config.toml
color_jitter = 0.6
hidden_act = "prelu"
depths = [2, 4, 4]
stem = "deep"
projector_hidden = 1024
projector_hidden_layers = 2
temperature = 0.2
adamw_lr_other_params = 0.001
Rows from block 5, named by matrix and row number. Rows with one number belong to one channel. Each number is 500 + 25 x the weight over its row's rms, rounded and kept within 0 to 999. All counts start at 0. Numbers have three digits each. After the name is the row's rms in percent of the matrix's.
# convs0: first 3x3 conv (model.blocks.5.convs.0.weight, 160x160x3x3), inputs 84-97, a 3x3 kernel for each
# convs1: second 3x3 conv (model.blocks.5.convs.1.weight, 160x160x3x3, transposed), outputs 84-97, a 3x3 kernel for each
convs0.90 100:488557473471531477490519513476493497484556513498551509488497522478524527503538491514520519518570509497537493470485467486480488508516555495506480464528490446521491472490488460496467480481472518521524481483469476492459483535521433519506490488500505519479502542467502526500493530481479500465505501531494535470485495447509499501483507505504503484480486525493541523467555487483511488
convs0.91 097:515497498495477502475469518543555555526517512503477476510510503483506507479476502474488480505478491525494489473497488504506492508522506515477443566562466503526472497490475504482469491460473449466459472446477481486507484519508527527527484522513502510506459461500418426484500483483470453473497477524475518561486505502491502502534525495512512528555555497493500523487481472528492500
convs0.92 102:501497469469488503489480485481493516507497507488475497518495522515500516459481492503496506487508487445481475491477472517470466506513472520554519506532505493478491499504507462473490497506493477510481494496501538506515555473484523457479483543566524524510494519520520532515520521497526514523519539510522568542461505473491506486520506551482468509472472494501483483491527505505498482
convs0.93 097:483509490553561537527529522501514503507513480506524489495491490507522473521505473504505473494505492510512498468491459482487459483497480481475540474491525507507513511514531513481473488466492534540530489525536492518507480495497498499507540519495505521502489488491505504507492506481508502480512490484437479484515523500503512489492501483535512497524525502522513500516505483461481493
convs0.94 096:498494510492483500455510480486488489486504497513465472475439453508477505493491494513552531518524514530504531539563509507516487493494479484466440540567485534544528525464475473462473489531507486472502479509526463494482506500474527485493526515533508501528514512516481522509521553519519522521518508511509555524480512471429481439492513465470486488472487474483510483456500463480498483
convs0.95 102:489496525526505488512482464509481538492509503490500478512504492499531464500538470490493475472491475528517485484515488498507481550486513485486470469503522443472556541488485508477493514535544478454486502463503502497495448500515478523509499503480477480514492464498489458495482498477526502517522438527461540468526503500505430508543516512524512465458509520453473455505499471516490497
convs0.96 105:488466497487525509527539490511513514466442544469517577485512462472503514509505534464501464462493517541530505468507460484517487480492550508472491519503498510492468557514486535538467536546477508523499478525495509506478483467459465478456473486499470517485497519500498519479487495486477526520470512491523480511507493514485498463572489515508508468449544498498468517498464530484464521
convs0.97 105:507539523505505509535514507521469488513499506514505488515504519506517534528504493499520477508502482455440497478510502477526525458532540543496517539502518536509522469487483471497484459470449479498480496504481472501470481495481573530478472537510472504504475515526482507511513484496520491511516501503490511501497502497498473488511508512510523508504510497513488472505504504483506497
convs0.98 100:487463498508497482523534524506517498495507528489519515481510488511534542483502494502523504501536538486515525495518520505516501540531558465502522506523527463501510483490484466469482480507492501504482506532498475490483500541515492532529526570552481476485501486475494533510509520521485478478489515493552545524560544520471482472503531519517542506461484455514519505501504519458440487
convs0.99 101:515484531502465542488487508509489481507496474499498473491534487525544475541524491525543489482536510505507475485439467496498517484514506499523507540532502541527498460457483455486500542511484548546545498497528491455462505523493503525523493487496546511523451459515484446444500493477509499516481458471480491528499505472537522482469532502512524466492514489540552535475501492471459492
convs0.100 097:463498490521505521498536492501516507537520485533515480498485474483466471476496503514487508501480461482508516484523511483506487481512485507498507496534511511569492523508487514485465511494503516507485515498518505503529517520501468486511471500530498514502512528538491493510488494509488525531493504506503521485492522500484513489511472487521504505524516502462489488463491458469518458
convs0.101 098:491480481481470472530536537505482487497521524465478500520511512548553578467473483497497491499512530440457469518505511462483490484511508476492490513538498482469483493500520498495513501481490502486475474482493448467488518538517479444466510503502545520507500492473492504498496484466510489494476491480483517495491464483531514516493522485488439474511497506489498504494475471512467481
convs0.102 099:489464459503505521512495543503483499468488501488478472425448498475513543473481417467482493495519515487474470508500498513491474469501482513546493528538497540496508494478488497490472493510493478490495498527528495476514490471504500491535483462494468480491510511523496489527485497493466453485499504527446511536483490492491498501458464496507487474570498527479487503504515482509476478
convs0.103 105:497505500496493479491518518514534563526558554531523534511515504525503515497502495504524535525523543491491492524490466518516501505514516496518505496498507519485493521523546528533564519516508498509498527506496501539529500490487609550489548526491482489499511489474519505484505493477506486447453472451513496543532482544535522530513526483504517465508517464479484475490484490514513522
convs0.104 102:428412468483485487491477487476508521494500516496503513453467442479470465523508497453494477470496481488499516529533538498484468481517509502481484443445513488457491541483446526480466500479488502504507512500516505494452482486459527547518482544543450433501505484503500522533500484500496485501545548562436525456487486470506472476494516476508483480517464488467504485483519492457470480
convs0.105 101:519525507509481488487472473507548543504549525492493477487462458454482494493503543505507476495480478493498472512539537508494492504488486477477484504512520545529498480500512463474499485514515524454487546476514512509496470467493424474492444464489483476517489509491504515488500507506494448472496470488528497505533486501539501509489477473482506503481516522476538488539561522498487473
convs0.106 098:492494496488472500482489500490544522469516559438506520463513505451513539450513543508521516471481489471483514485499492515524478506519497494469494491494471519505448472477529490473535490447501502488489497488494514482516485512530635525495567517501459510497481494508494487505497482504495507493503543496604478475582477479591485489499455516536443480534440463506503505451487499479464515
convs0.107 099:480504517506499504488467459452531503497530483523491509484537516506505504503493482529530496521458484491444473518515493495535510495487541524509561525519511537493519472501531504499546482498473508494501492499510507507490502489496515513514462480498500521517447523544474435491494489514466536497518543484512446520502472517449485516497460501465471493489561476466479501523502476488506493
convs0.108 096:511513526477499508484519524488496497505489477496478489468483546513469519528492514487495475504530514531509475502524469491499499471494491558513484525503494503498516516489509505492515538500509506509526494512498536486515544545492526514485480515511542511522523495501498534505485479506481484550468510498486455503461460501493485527493492521473500529513497495511570533518514526509489502
convs0.109 099:499499519517508519533543544520557525475522496492489498495489496514501494468481471502484500459503519484477499540570529507513518483490471509540487510536471459495480511528508535521509491474483481469482485493469484515475475492482457492497465486510479504476502508482520517489488505525501490506518466489504508522516551522485511511500492476525494474499494497494519511528528515472451459
convs0.110 105:591597573506526549455464462497463445507492465541511492512480455505519503551542518471478471487511513483510493531506544484479524469470500490491470518520499522528558494522491482509530476498482498513516508510505495500525513539514539514516483520538488513523469512543441463476506504520485481520509497513478479487485484465485510493487509450486493480529532513488496475504488517541537550
convs0.111 101:500517512513488474488504507509493525494519524479515482440498524513495448545512474491508520558512476509494509478477506516498547497463524495507499491488492523491464518493489483495525535452459535472462499471482487504519495497494627541550502481521506481466547518478501506505527525508488514487481515511490525492506471518493502471494493469478505484471475470466471488474484493491550513
convs0.112 101:499548512484539505463487507438490524449476506480461525518500484508499467518495486461492549446485538487533532476500544477497504500503511441465492458474504478509521511495490489496492512508501508515498475474503501487475504488505457494476473481504505534502474509467451483512472504480468510486475495500488431488499486515484507456464459508497512471522513472476462472482498493492512513
convs0.113 102:475494481512499483520506490481527497442482467482489466527521496477490481495507467508486480505475473528526491548528514491491483496511519474497514536532510509549487481460464480487478500513512488467506510458510459440476502507504619591479455519483510518521542534521505474484499522514474512493485485482448444475483446447472464468475443460473465426437471467507504521513484469476501475
convs0.114 103:460489486494525504474505499481475489517499514490494504503497473505479477515512492453520474495522508451518502489504511487503508494508481508489511491519541462503489479502494508504484531466461495500497494492510491465494530546506404491550459494518483494460470547520505481494472468447476493461484502475492503459464511461484577499537502453527527447495535510536503501499477495503521522
convs0.115 099:499491490500482492505534485491471478498488490457509482497485483512504476509505522488517518474495485524556531484483487469475487465499513504465471476507475490492520496510498466493502533491487481476469477479473464470465458514499480477504512490507541512506504497497544531488530534524508520514493509507522521532522539528467460447501526482464473487425428462534513533534530489476464436
convs0.116 099:452516450474529487508548489465451524488489555474492507458496538474480540470519548501499528492485536483511509523539489483510500464502500493508459527520504518510503504492440504514480488487466466463478470526480469477427500489516543514536529555538510510487495526498480490470512545485501515502491523498456479415505509486534546511471452492515493524557516525472501494476523519462502493
convs0.117 093:493494490463509511485513510495517532519530524465493467491479508501533493524507469472468482479485508477492494473527494470523550487508548476495520535489484537477450485512495475493513509491509502480472482531496508488484524524501528507511511495499489525529460534562460523546503489442474512532453511545535480513525476477494509477501517432469502434498477514503498496543503466499477439
convs0.118 101:525532499511508491513505501493476476484481509490483493526491511551541522510491511492469452530512513506492524488464479519486503511486529487547464470497494483480513473487482483482442477486468526523533504515507506478501502497527449454489516461471473482460508520477536544520461472484487499454464489506489519459516518490501496510545502484546544482538515462497505498512531517505488510
convs0.119 100:452539482500512513510486482533548462524503571482496615500508505515481519503516526494506493507501505496526523484540525511494475539505504538467516545498471501510498440473529528453474509495481467536497478492477519454465489464463487470462481488492477555498482524512541476479439485491458523501530516496509433537486536524477560489474443555484580580526528468501470462477486492442525530
convs0.120 099:481468504525519547504491526524531514481504484504489470520546508524526498501462477521499514538500542529538538500493516502504514493506531486485472472495503540502550492486452497475488472486471493493481516493476485504486487480496541492492532525526485470491521529525534525536508546509503505507487498485535468521510471478524485488483493502496497513484490484506491496509541520500496523
convs0.121 090:492481515517481548479471544473495527475510548485533528460511559478525510464513524456448475495497496493537533495510512496522541482482534516585475491496456518495466452471487456489495501519496442442498494483491467445456462488470469475469509474488467466523490497552462484550520492491551503493521480499513500458525518456559510448458447443428475427477504458504506485511520485483544495
convs0.122 098:538499499515483486501478480479479496456504542503525591529477501497512517504520537471502505457512510464507494503501514502505502486465471555481500521483491507505488490464464473451466492501492520513502523527527500511507499511471420485512439482516530504493504484490493490481519498489524512485480457436514490526521484487526461505457471542450494477459486504519497527521494524505495519
convs0.123 097:481494490519486442521466461477522531483495513578498487510538543505528557495491525512482503494491493509489487489490506496488508466511543452503511421484522464502502512490486511485503517520484497513510520467490482458463462476473499528489468493507498499509527507471538525487475523483520502481550499489448511518455504484490479508517515506513454487523478520460469540488472506466483498
convs0.124 098:476442497495513547515514521510462503526442434503508525524469472511479476508523510513514508476500503495505529474497510515506514558525508514512512493497487480483492467467518489500524492484499484513479483532454470504473520509539497499534464458483480468503542528518518528513505484507522499534517478525486484507461452454486477462515469536478471460486485483506493492492488481531507535
convs0.125 099:515526518498523517483482481521505530483513550492502517532502513504502517503517519545510523526527520523529532504530528494499511493498491483459495480485496496499503495481477479475453524501525530490491536537515464504508484468489495483490476504536531528521532535517475474509521516504551536520498517509521550474487463462487490510542519489487487492497493490548486520522501521484467490
convs0.126 095:529537503544545554515520534471483506506472495496483507510513507512481494493459485446449438493527469517535544525521537497462477474466488532503511547514488524490522486475489455438493469455483451466448497508444493507477481491491486510525548493515503518486472510513451513491501533515471497485481497462470519507498556507482531487534518568537521530471473509467480497507469463500456480
convs0.127 105:522492521501497511505493523513523509509494463491501476519542520495499497486519511472488490446503451495492511495471482510512525505471476491506501522503464516523477509483496499493487498500492492469485490504494510507505477467512444462514578534532474481516494487489494484485501446447513526504480485503479446489483476528487501477509464487460440446447420427534534529482496467500507485
convs0.128 099:486481498483519511515515520515529521470487524509529537506495508485492495522506490530494502492498505501516500501528519485497526518466471496519498472478481516509521495517510531503501488449451453446501496528537482506535525509523495535512475476462476498516486506500510499518493497514503486516542515533498462515578563570551548520496429460537518496526465530463461474515514533502509495
convs0.129 100:529501487538462538512502550486448505493505514535531464498507523462528542489488423497482497523504473449497491477503514506492469478497471532526521515489502524502457509500463507481442484484499476500479464489489485513521450485535506527538491499491505485472519434520548517532528541496471452448491462499547544519450488480416453455528547536495541502451434447453495479474516464511504486
convs0.130 099:487503486491485489487507482451501499466498509488515551481488506523513489494492507482475486498494498469510534497490489495473510502500499511546495503525496507519501466476479512536526520514505512517507525535522507513496479494479474482455507494466480483468466482498506494490474461506486466487515498501516523496476473490519479504496516526478461461508495489461485475471451494494492503
convs0.131 099:531531506489505504509490504473482514462448453463466452473472458467453451516512453461459467485473456481470463495465483498477471518510488501498507486497516478512514470461505470458487472465497552550519488502513492495516499502514503525493480514508497491521489489521502481510534551531499475483532469471431502493481550515486534497495468508536472517526498495485527520474529514505513512
convs0.132 099:517502471535514509517507544539527480587554500516488545492502480522505477491501520493470471489513560511538543536533535544546502517479482481522536493532527494535514495476522474481564473471510491472512469497531478530513475504500462483482494486501503488472518501485485507497465465475488505468500496492487507489499495512468492507569467514539509509525509481499553515515536526460491520
convs0.133 101:488473508494480537498513504510472483483446498474427508479495538450475536472493502504489505550516556511507501488487520489488492467487482450507479446490513503493502510522479479520489501485535523515518497512465520492457519490500516520521540513519513483485509514509504499494516507545523501513470518452510507530546474496538524504488510492486532508489527513509503471508492488504502508
convs0.134 099:505494525514517516544515502497519480508526494500473486504526523490532504472497503497514494489530542513519519480460489487514527474464473527477470492557510443511520447501479525550510519523491472493526497498479510493494500466484520484460516514490462487538472485487532506461470491494486527532482520509509495423492490428487493537501452495504448517450478502506532496476527470481464491
convs0.135 106:477505467468506482517521499516516505467485531496503554543488462573512462567522533529483478546514476504495501534512492503501476474480490465454520451488525471492509506502532518521525507530507515482471500498483504514486565521488645505509568478485473483483469469492471482502461494479477484476489497483490534422489501469486506468525477466534504514490479514526457482475458441464498518
convs0.136 100:546497476495484480459507524540482523526460503542518477517451463481466519478552520532487498531499489504505493505483497516486538511514476518575514468519549508446511530517489527527510490516520490465465504493475492521513484472476478478493491500500503450468547488473500496466509492482546497524483476534451573480482511480551447502501556474508490481510449462473468496451492493490500491
convs0.137 097:476494491523439477542510509502488515481518511490517498496483487519487472516448468545508476568512436529526477523505471553532490554537477514513513482492537466438492545522518539503483512481470481491500479476495478479484482513511495512499500499543490515495524487489556548516500516522503490519549538548503518501509506500483448502495468464491479468483507495456481462476522487510474462
convs0.138 100:526485488493483478520529532485480493484487471512496505513500463491510496505514507507507491485490510491510499469509514485482486491509509487514487481500465533500474487454487493457507506480507486493491501522528473527532486472493521468435486465461501488498485498485510542536479512493465467461501535511484531454441513516474481501536499433549490442531497451490492487504503495499480480
convs0.139 102:504491506511492467482474553488490505545566549560539472480527526508534499505508471491547566509489504491485500507494510488519527450516514527549489520518482504481490503511516463530528481528521488514519497511507462496496530508502453451486456485511465468479530506497508504533513478508535507512494524521535494506472460493498472480489469489465467467467499473489499512515541510494508489
convs0.140 102:485507506463469503531516530501475469523491484454465458527501480510506482513490488515481462510492486519495474503489484495496493461460479484458489484504503494507530479517516501490475505515484506561483470506414484487465496516470484489495490504482475494474512501498479476475550564571500516548477459497422471497510508510521533528458489508445459507504500555500476487497482473475481506
convs0.141 104:481450468529539531522512520505544504487515515463474476497517443496535516532535490464511523473503525493509519489492483499515503486485503521521461487521460503514469475484521471473477488512508498454484517513482477486481546505469556557544534495519477472500499483477492484485467445464495475482516489518474484477479464473488487477497490499448475501481518496487502524536550565505510540
convs0.142 108:471506515535525521484478500493491520506527576521473525486497509493525576469493519489495541437462556500482480508498511501504483490493495509491496517468461475502492451484519472513551500511538482497481516513480523502513498466488500465443511484515460506496534536509476464492472484501529528481543536525478514585468495536492487488514508519484467543498542519492487486501500469503495454
convs1.90 103:485500507494497505501524527493529551485512545492496519489482502487503481493478481475476506512517525518547540513502523505501530523492518507515460527490483531483497483506486478497495478508522506442517493504487507521490465486499437469485463495495501499505470465500482508542473465499476495462488507486475460494477483502493484533479463487507504468549519474528512580535485530543521485
convs1.91 093:524513480579539528529505507506493505470492512451462516528540544501469486457436466484509504491480504492498493508504521529507504528537515541509510490488483515519474520527547516538521528506494523506509531505489516520515482500492460495516500483496444457494489483483505489502484469467490463486513478506532489513481498485500494477498496540511511509499474496519497471515500479498472477
convs1.92 091:527533500536512482494483442518509499523505503491507525491498521473488496479474501498500498505510513496489470492496493523517491522483445496471484509466471492464458502522494516523539464516529498496502489490503492500464595517487496525491458513507503490497530515512487473496504484502527504469495478492519469472503472492503472514501514496494490510514476499474484466477472481456480502
convs1.93 102:518515485511535506513507494512529501551527503545528487475460488489476492475470479490511515477488487540527522474470482494489506483471502503530479533556521535570562523502506497491476464469463523495489495478496542524534513509524462487528459477490473470494460502509459484497545510508541522512531528500445475471497516508497528521527492514517481507477491522484507492487480494507505501
convs1.94 103:488465484507511508527529533518506494514504505499473527522530516499478488489471444484450459435418457477484513500513515470504524494525514472456469521512482514529494532528499514538512486487517520492499517483492480461478470481485532508482529513467536527527508488512450462462544532525540529539498486495533520529567525527498482518497489501454486510452502495520497481522491524490497507
convs1.95 105:466523520498513512488504487541526507542506508559519517517553525499500512528514505489513512518532540495512528499517518490505492463497521472431456488451456500492476444487485457465507467459482510508524486485516468501509527493509537525539516530515490489470491506468542527494507521532478531533485498538469474480490504508464483456484473492525507471525476477526514496508503514498517516
convs1.96 103:468486480443463489474478492455450476465465449488465484519512495536512510531518473498490485466484475481509495517512509504496493518470486484468556527511543552544551489471465492477482497484472578533460555521493499515467503502502493502532500485509507515471501502510498462513550562565525495524507508523488475511529491467474489456534491499520521530540470494495545506524536491541506494
convs1.97 138:486517499478479493495482520471483488462479476486485494470488500481507506471501505517469511520471505510471489464461488481488507462467489523505505498501505502505507495472468495475461497484467487481480480491490471485485497487476503495485461512504463483478464483487458454465508493466493501469517504483475502460499508490471477466491501499476492491482493475492451505490475497488490503
convs1.98 103:492479488496500502474517505532535514556530529563556529477468491487484530494507520524521544487499518497510537507486475501495479487474461487478466493493490515505498497527517499507496476491486485487488462454472483490503496477495449463509444482498499494490479489507484487505503458488490479495468458470470504505454503473472520495527493510501476501515475509519548517491515483481468451
convs1.99 098:482475479477473473511513509537506504500496516509494497502498511491495500526526509494473507490476469517508493514522498499499493497483496485473484430446442490497461520492504493497497485511502493462485481492515496491483525554494487495473482471470495452468491455467513528518483495501472459454486520480490503575503530553507517522513503521503479498526512538487486497483491471471475479
convs1.100 101:488514510485511491516515509481501507505503486496493502491500486473492475489492469485442460450441447454460462511525548477488500464473465498482483507489479485491450515522517499486478482472470536473460502475449474456456397443534429472545437473524458469482491513510494497461533538523513514497544530531519492483481508487543542520493535527506529531486518511466466508497492538470480517
convs1.101 103:429426434417448457492528522504489488473482514488458484558540534457440462485490512472510492504526517506502503468462448481492469524517521491507515470486495539508483501493495488470505494458486521525519511507516490463464499512510491478483473448453490504492559517511493506509462480456471468452515507500530529541521504523496517502497460483532494494509474473504501500472501463472483491
convs1.102 094:495483464474428482511478517523516491503512492484508506519514506481486479469504493506515462489483449495493493466452457476459464510506486470494549457496537478515530482442442469457465515474483497454462483489483507533523485532523521536555498520492469502529466494495503503510465483471488491485525497515514535515501485499488476499496531469446500470483499509501479481541490505520485504
convs1.103 108:463479475503524502510525511494494501465468500491500525487462483494488488497501504489502519487505512470476506460496497479498499515514521520516518480475489496509500491495510507492525524499505473499483479483473508499474532534509551545523472500497493488487504507492474471460484483485442442464483481481487485494475483490484478483499525474512532500493518500490463493479473491475483507
convs1.104 094:527485498528512510550577520461478500492504503538475508475489451468489477517515539524516545539552520507512494496527497499530479475473422479485492466484487483466483486472487505516505475492513498503501534495476530514523530542481539506475531541473481487505524526488554596541504562532530560533484497487512504490535493482530473482508507513516483497504525535491496527458466479475461484
convs1.105 100:471442476493473509518496512498468510528489491517512483484489484494492519520518488466495494477464489510508540483456467478495499471482524512497489512502481510512506469503524444476498491492541492509536472500515461515519464496496453492491500500475475471507514488473514495502515489473515505502496498476497446514480488539511510504542512499500501505465466484525484466493487479533526523
convs1.106 097:484511529453500511502487485523521508487500517504513529483463481489463493492492523504502471511497505527502515515490514497495514529490512547510485488489473470498502471525501499511488525499487522515512510488500508511528559482493590511472510505549506513522510503505519537542495479503511482463547506502484552449497567458494583509553464539556463523531434523515537530497529520483504503
convs1.107 092:533547539482525569491520530496528500501494511505521544490493529539509534513489508508539525518525516524531529508497513493473519529511533498452504504484505482509507469500472529501495520564471503509491488488503471503501508530505542501516546527489479486439487472486512475492464481496484483511493511506478493485466497485461518486497509507500515515488493486474471495495487499490465484
convs1.108 106:522503495476491460456484438506517526528534526541548538465488496511521528522522500505504504513520509491491474464482493486522523528517535505497473514529496518497499472485520480474514463435478530522501548548540514542534466470499501480490499482475519492488520517538513500501504486499490473482476497526474459508491423483487421487507537473501520477486516489489492487507518517475476512
convs1.109 105:476499482483522520478473499504462456496493462516494515472508526526520504545534495445466493454465475521505526462482462490514484491487491493480480510480465501498470496490485522535510523527526497506505475482505463504493488478459486502497477506490538536538501511516472477474523551535507487515469462446457496489479503496531521511488493512524488497492492531475490522501503535538544558
convs1.110 104:532579548481502501505485476499493493517543525518526508526511492526523512523521505462458462484468498484472488498487497501498518503503502498502520480509502490521495512504498507500518476475490492480477512507486511518498465469483515512505534490471511497487518498483499502497505502500505510520519527524496499514500489516536521508462468463468479470479496507477447466503481496488485519
convs1.111 092:492509513480494523442456490492488459473483446457463462520499487486488481477483472502520507505521458517496457514541511519534534539511528498530508469525529494505512503517534521511497535504504519516500507528487498503484495482502572483465497478489497516522530511499478462479520510531480503499499531492469479497489478491453489493526515498535465479518461478481473503489518543504511526
convs1.112 098:519519546490520538504524511512508509513484507490481496506504513509494503504494484478505528495517526490514510460476479456458470518498492549512480514497459498492465546508490493474473465472472514520511527492508525487498464462501431478500462473474531531505544529498510528492517508517477476490528519535521479475493472476473468461498483476499480485509501515466508562485493528503529542
convs1.113 094:499510514515516535489461498552478477509447473526493509526535475487498483486506494485498509478495496479515484468478508486502509500489469521468474529488495518504489529503534555518506511471492505543524470504504455500502491443479565491462538472488519513506496509522493502492511503491467474486514477510476455456484449491484459479528477494507470466529465457494497478462482476463497524
convs1.114 110:483515541502521524486498460504502499554536507481492493466482482522499482538518441499513518475467472502503482512524528519528521475457483487498522516536549501506517479492497468497498472477485542497457527526498501497507441471542382463524461487516494523513501525529538567544511512502499498523489495525488479510500502508502492477536501522531497521496495508517496484481492498529515504
convs1.115 093:465458450483534495463509487509481478532517515530524497486473482486475499565526536519512489508497481463510487507487500530539505502513481487504506477459495507491505499489475510514508491522506534544525518524525510505485487492498491524528478504511480494488498538523491514481550524530519480522485467514502526535475538529523528554453470512505483508548479499541499497521495492504484461
convs1.116 099:479496502480501504460492500478503537502533563520508510438420453476492508471520507517491502477451496505502541496523536505521538503527542487499503498489507465458482520518474515526509494538515488507564517497536489507519488493536520471511506537501475486510474484472498494486504504493504490505523498509539478509525493485540511493410528490452555481456541497532484526484465491470480507
convs1.117 106:500503498502552524525524488491491467473489496469498505456496489444462468452464476509495495495518471526536490477438470475507504510496523516504478531531491490498488461471469489475483496523466508490491477446454513483508499482492538534545508506510501537538454495489483478503481496496480476481490464456523481499471513443488517505466467560515451550514465505512530474503536500536539538
convs1.118 093:492519521478471465516507512521521529526525530501488507483504501492501509492490490529482493510514491494490476553546543505502486512478474546521544502486473480514510515499523508506510504508516523473491475465454454434464487496503488484516505542509506516506530512509486498505512518518485497525453450481493479479499466472488476506510496498520508478520468477533502483494489466513511495
convs1.119 102:478519475516513528510501535473475481510521466523477464497509496496489473511467453486506522467487517526516497543497510513511526504493486494462487531512509530564534460465489465450485474453449521490530548505542509520541519469526483508505511492517483482516446510470490502481523528525528503539513530558526452536535516471457493455475505512480502507489524501494513487517506513503484501
convs1.120 102:497521521486480476510517514535503513494537547474509507473499508483481512480464497514466475509498485493519497540553549543539564538520509486473449487463485492499519500525520500510555530531521504509490491488502509464510555526470553547525486514515514506498505504502465456477520489471496488486478440451476448505493458486487463494518483492501462476490454453488516511482475483521517515
convs1.121 090:537509512505471483491500497498495479514493493498479483475485501489498524468489523524509519469496493488507542514527523484537550476506525532526502535496517508482503489499521517498509522500505544498536484459520492491508487510503484512468535505425482470474481476436511481472531523517499502478521509505494482514516479508513503489445514492445556496474562526492542538504523529516542525
convs1.122 103:511511537492482497507516503479503481494526523499514494488524488541523494524513521501498492471442444535522512537515513480468497508479478519515507519512511512516538465466478468486512483495519480474486455469485504502520442458506441464493492449461511503497495485486515516511537525516539541525518498476511489517513520529519571518480527514450511513449494531537521487527514461555539505
convs1.123 101:518486463463494496444500509539508488484474509466477503476483511499506494460472487456458445494476460494533512479521517500520491515534521506473527467511538480511538483488550498463526518501505502562530497567522566553529510510504473511496491531508484474482478482532480457508464473473469534487489498496495476505501459484508484471518474502501511472508513508510517519525523503510541531
convs1.124 099:537534531542541568510533548502465464502479472461492519466460470476478470507497461501483467502499482510542498500478512561545541514532543462493502444486501475513542483521503526532505560544513519512517496523527463486513471459489523512492548530526533527534534539517493488472496517506541523518559544534508446464538419464480451478525496452509473410517483412509514481476470479496503495
convs1.125 101:443455462484510501515543501477502517503514504515494470501487506529515538481486480506522531442432447463486484492484490496498491489458482497498471536520470529479456455467469479496501541522536526492526505490493497485478513511533471466506476518501574538526541527517482489500523521524507474485487476486478513508502518540498513531485489528485502516509515504528549546473508517451470489
convs1.126 098:497476457497506495537540523467499511473511480503499471504497497535505540499481497508449509501462461525512501506529498482512505454467494498518490511539514498510515482501534473492508493475500514499518471460480454483513503500498533529512492500476491497484492489480494513494529509521553545569520528530496517523480502531476525513501531514490508504502510525503527513512532527466466471
convs1.127 096:453509516499508519488497481461486499531527538497502526486470492527470488531479525566516507497486471496501485503513524518521512485477487507495470488488474484492468448472473497506490505489495481506502461520485472504482489493470482497515468519537497511523515505516504511502483492535490508499444475498466498468492511502500527497514473514514487509518489526414452501476510523468509527
convs1.128 098:496511504477503500462507510501528521519510478493463485518492493529491478545537503461484464463477457503493462498467476467469516535542531529532523493486506493484521499498483541521476525526506512486493484467476487497479448506535474469495503449453505497466491470477490484504497528491541522493526507517536509488500520464516530483484512478536527533500532531468462490523525527494535552
convs1.129 116:537539480483506491517511519518506521499494491511489515526569511448477485482473485527529549522505529500498539470448455492505481507562554512519550513529538522556564505509469490504465493518480488496519493493528502515496508512497493492497543520490550552530538478527528511563445474471518521502490488477546502508534475521536476494451564489455571520488521530505531518530513530511477525
convs1.130 094:488501503506491497524508499494483480522520494506506507550553554523518499514524534487495499484476492530512488503498497524512495485460478509510498505500488532499510513479497490465476486473484488505515493493544510492521526499473499499486517504495467496488485458475502478488508483476530521503514510504480472465470472477460466478500476496483479495501496498514514498507504514511528531
convs1.131 102:450472501511486500516479495500498527498492505502481506517521502515541535504530532464455439506478447463432466470472491472474488507512522485460491495479491518487459510539506541546497497533493515481524513500529476485510473518541473520516443490479474482488462462513479490489504492454532495500487478518443496509471491506470471500500512478456491472490476458496466454514476496484491528
convs1.132 090:463482513506528510508522504508497497527497496529498491498496490468467478480477488511510513511524558519518535463468474504488486484495492528521485493479500474476465522519532498501529508523531498522566521540529532534498525536520480497474499508505490489510463494496470487492533518483515509479519526506502484512511502525511508527536527486523501469494476461465467497502488502520519504
convs1.133 098:499480499516520517503540538494517511537544519529514499500495510515512510511509498521452480544484475493500490492483495495510528489499541494481508535501550495501497494492512512485506544489482543524494541537533523554533509480503507496506491551534492461450501504510509532507506476474501492514478480533501512487487479494475528508524496496523454486488427479535536499525524494544521483
convs1.134 094:495501488509521506528512495512486488503506502538509530503500503521530512482505479478491495488516492466497483517518516506484489484492499450479490508495517575540518490456485514515480506537513499520489493470490501453470506523478499546512498527529506510506512484490513486502491501485487494495523496506481521503511491486475482501500484486492494528514495515540532514505525468536485482
convs1.135 103:511473493504470504503526486506509488447474485475485502542509481552511500510491479485478504493486542513483520441463468494496468480490501516520512489502511479481460523501499521520501524517490489491500490517498489485468545496510556508498540522499492509481492509478510537509458459444449462465506488481505490492520479487507464477513539499527527474547531497484477488485503480493516492
convs1.136 104:497524497469525505515525503445444469459447478476461510486497502467495509497502505460503482490487482497499521489500475481514502502505536503471486497477457552519476468466492473498494494494482537524520497494517509505512475483499535513504490484528491487465483482484504521499481495493531496496496460467453512513480477481473436482497475477506461490516485461491524527486521540470494530
convs1.137 091:498468451529544516525554520539528484528516504506510536492453451510484475531528542488531545511498465562545515461506502513530506522536526500523548514505529543519532458469485495475498487486503494528512505511518470489488458508543493518540505538520489487495523507483511489505493503503504542541460501467471492482498482508501489527540493479528514475491474496507481516456476474467499543
convs1.138 090:472466475487526523528541509511459448522474459509502481500534546473477509492471516499496526516522521505495454499522505494499498513526499497538516482516525494478511471498475464494498440465464516530531508525501500488486526487495466485495483516534498488489532544534516489495516517483511476475464451456505462485489469490488471502479516487511513475508510460507472475503474475486464486
convs1.139 100:493457479497466508498464536504494466506520499499508500491464485511508550468491535498495509539508487505466503584563568498486483493477499518510529448470518471508503546525476545548516523543504532545537498506481513534519527485490484424458519464445537513492534477445507465474531538530489487480445463507456502511447480474455492478554496513529479526491500560498522524515533500488520489
convs1.140 100:497525517477492476504524530494505525520520549514526509497493484519527541545528496521518521481497518533501494490491496526540527487513502486478509512488502489484442514515503471469472496482475525505481537508512491523520506514516491516521511468513478515509525522530514530487552509484502493498503476502492478477527480482523487493494537495469548501529537500501487490520469487515476477
convs1.141 092:517501512537531510537536490539506533506496493516522520463501489470521483500533523518483527551517487532535530478515489459493506471486480491490476471519495514494443498523468539511453485469459526502502525488488537498474507475439532488450495494509523519548530520508531511472518495530498499506498521521485503534513495517486514525518459508510485497511471486500504528501490536455464504
convs1.142 107:496494484488483425501503500485503503481518537493520530523510522524514544492515533488491475502548549520551535473468458483510504516506507529513518514468456507507474480460478507521557523522529479499507476506486505507490503472484533459409488487415509501490496471485507468475509514491486488465490493486525496484480491460486493480522508520496502496495504487523510533495485494505481477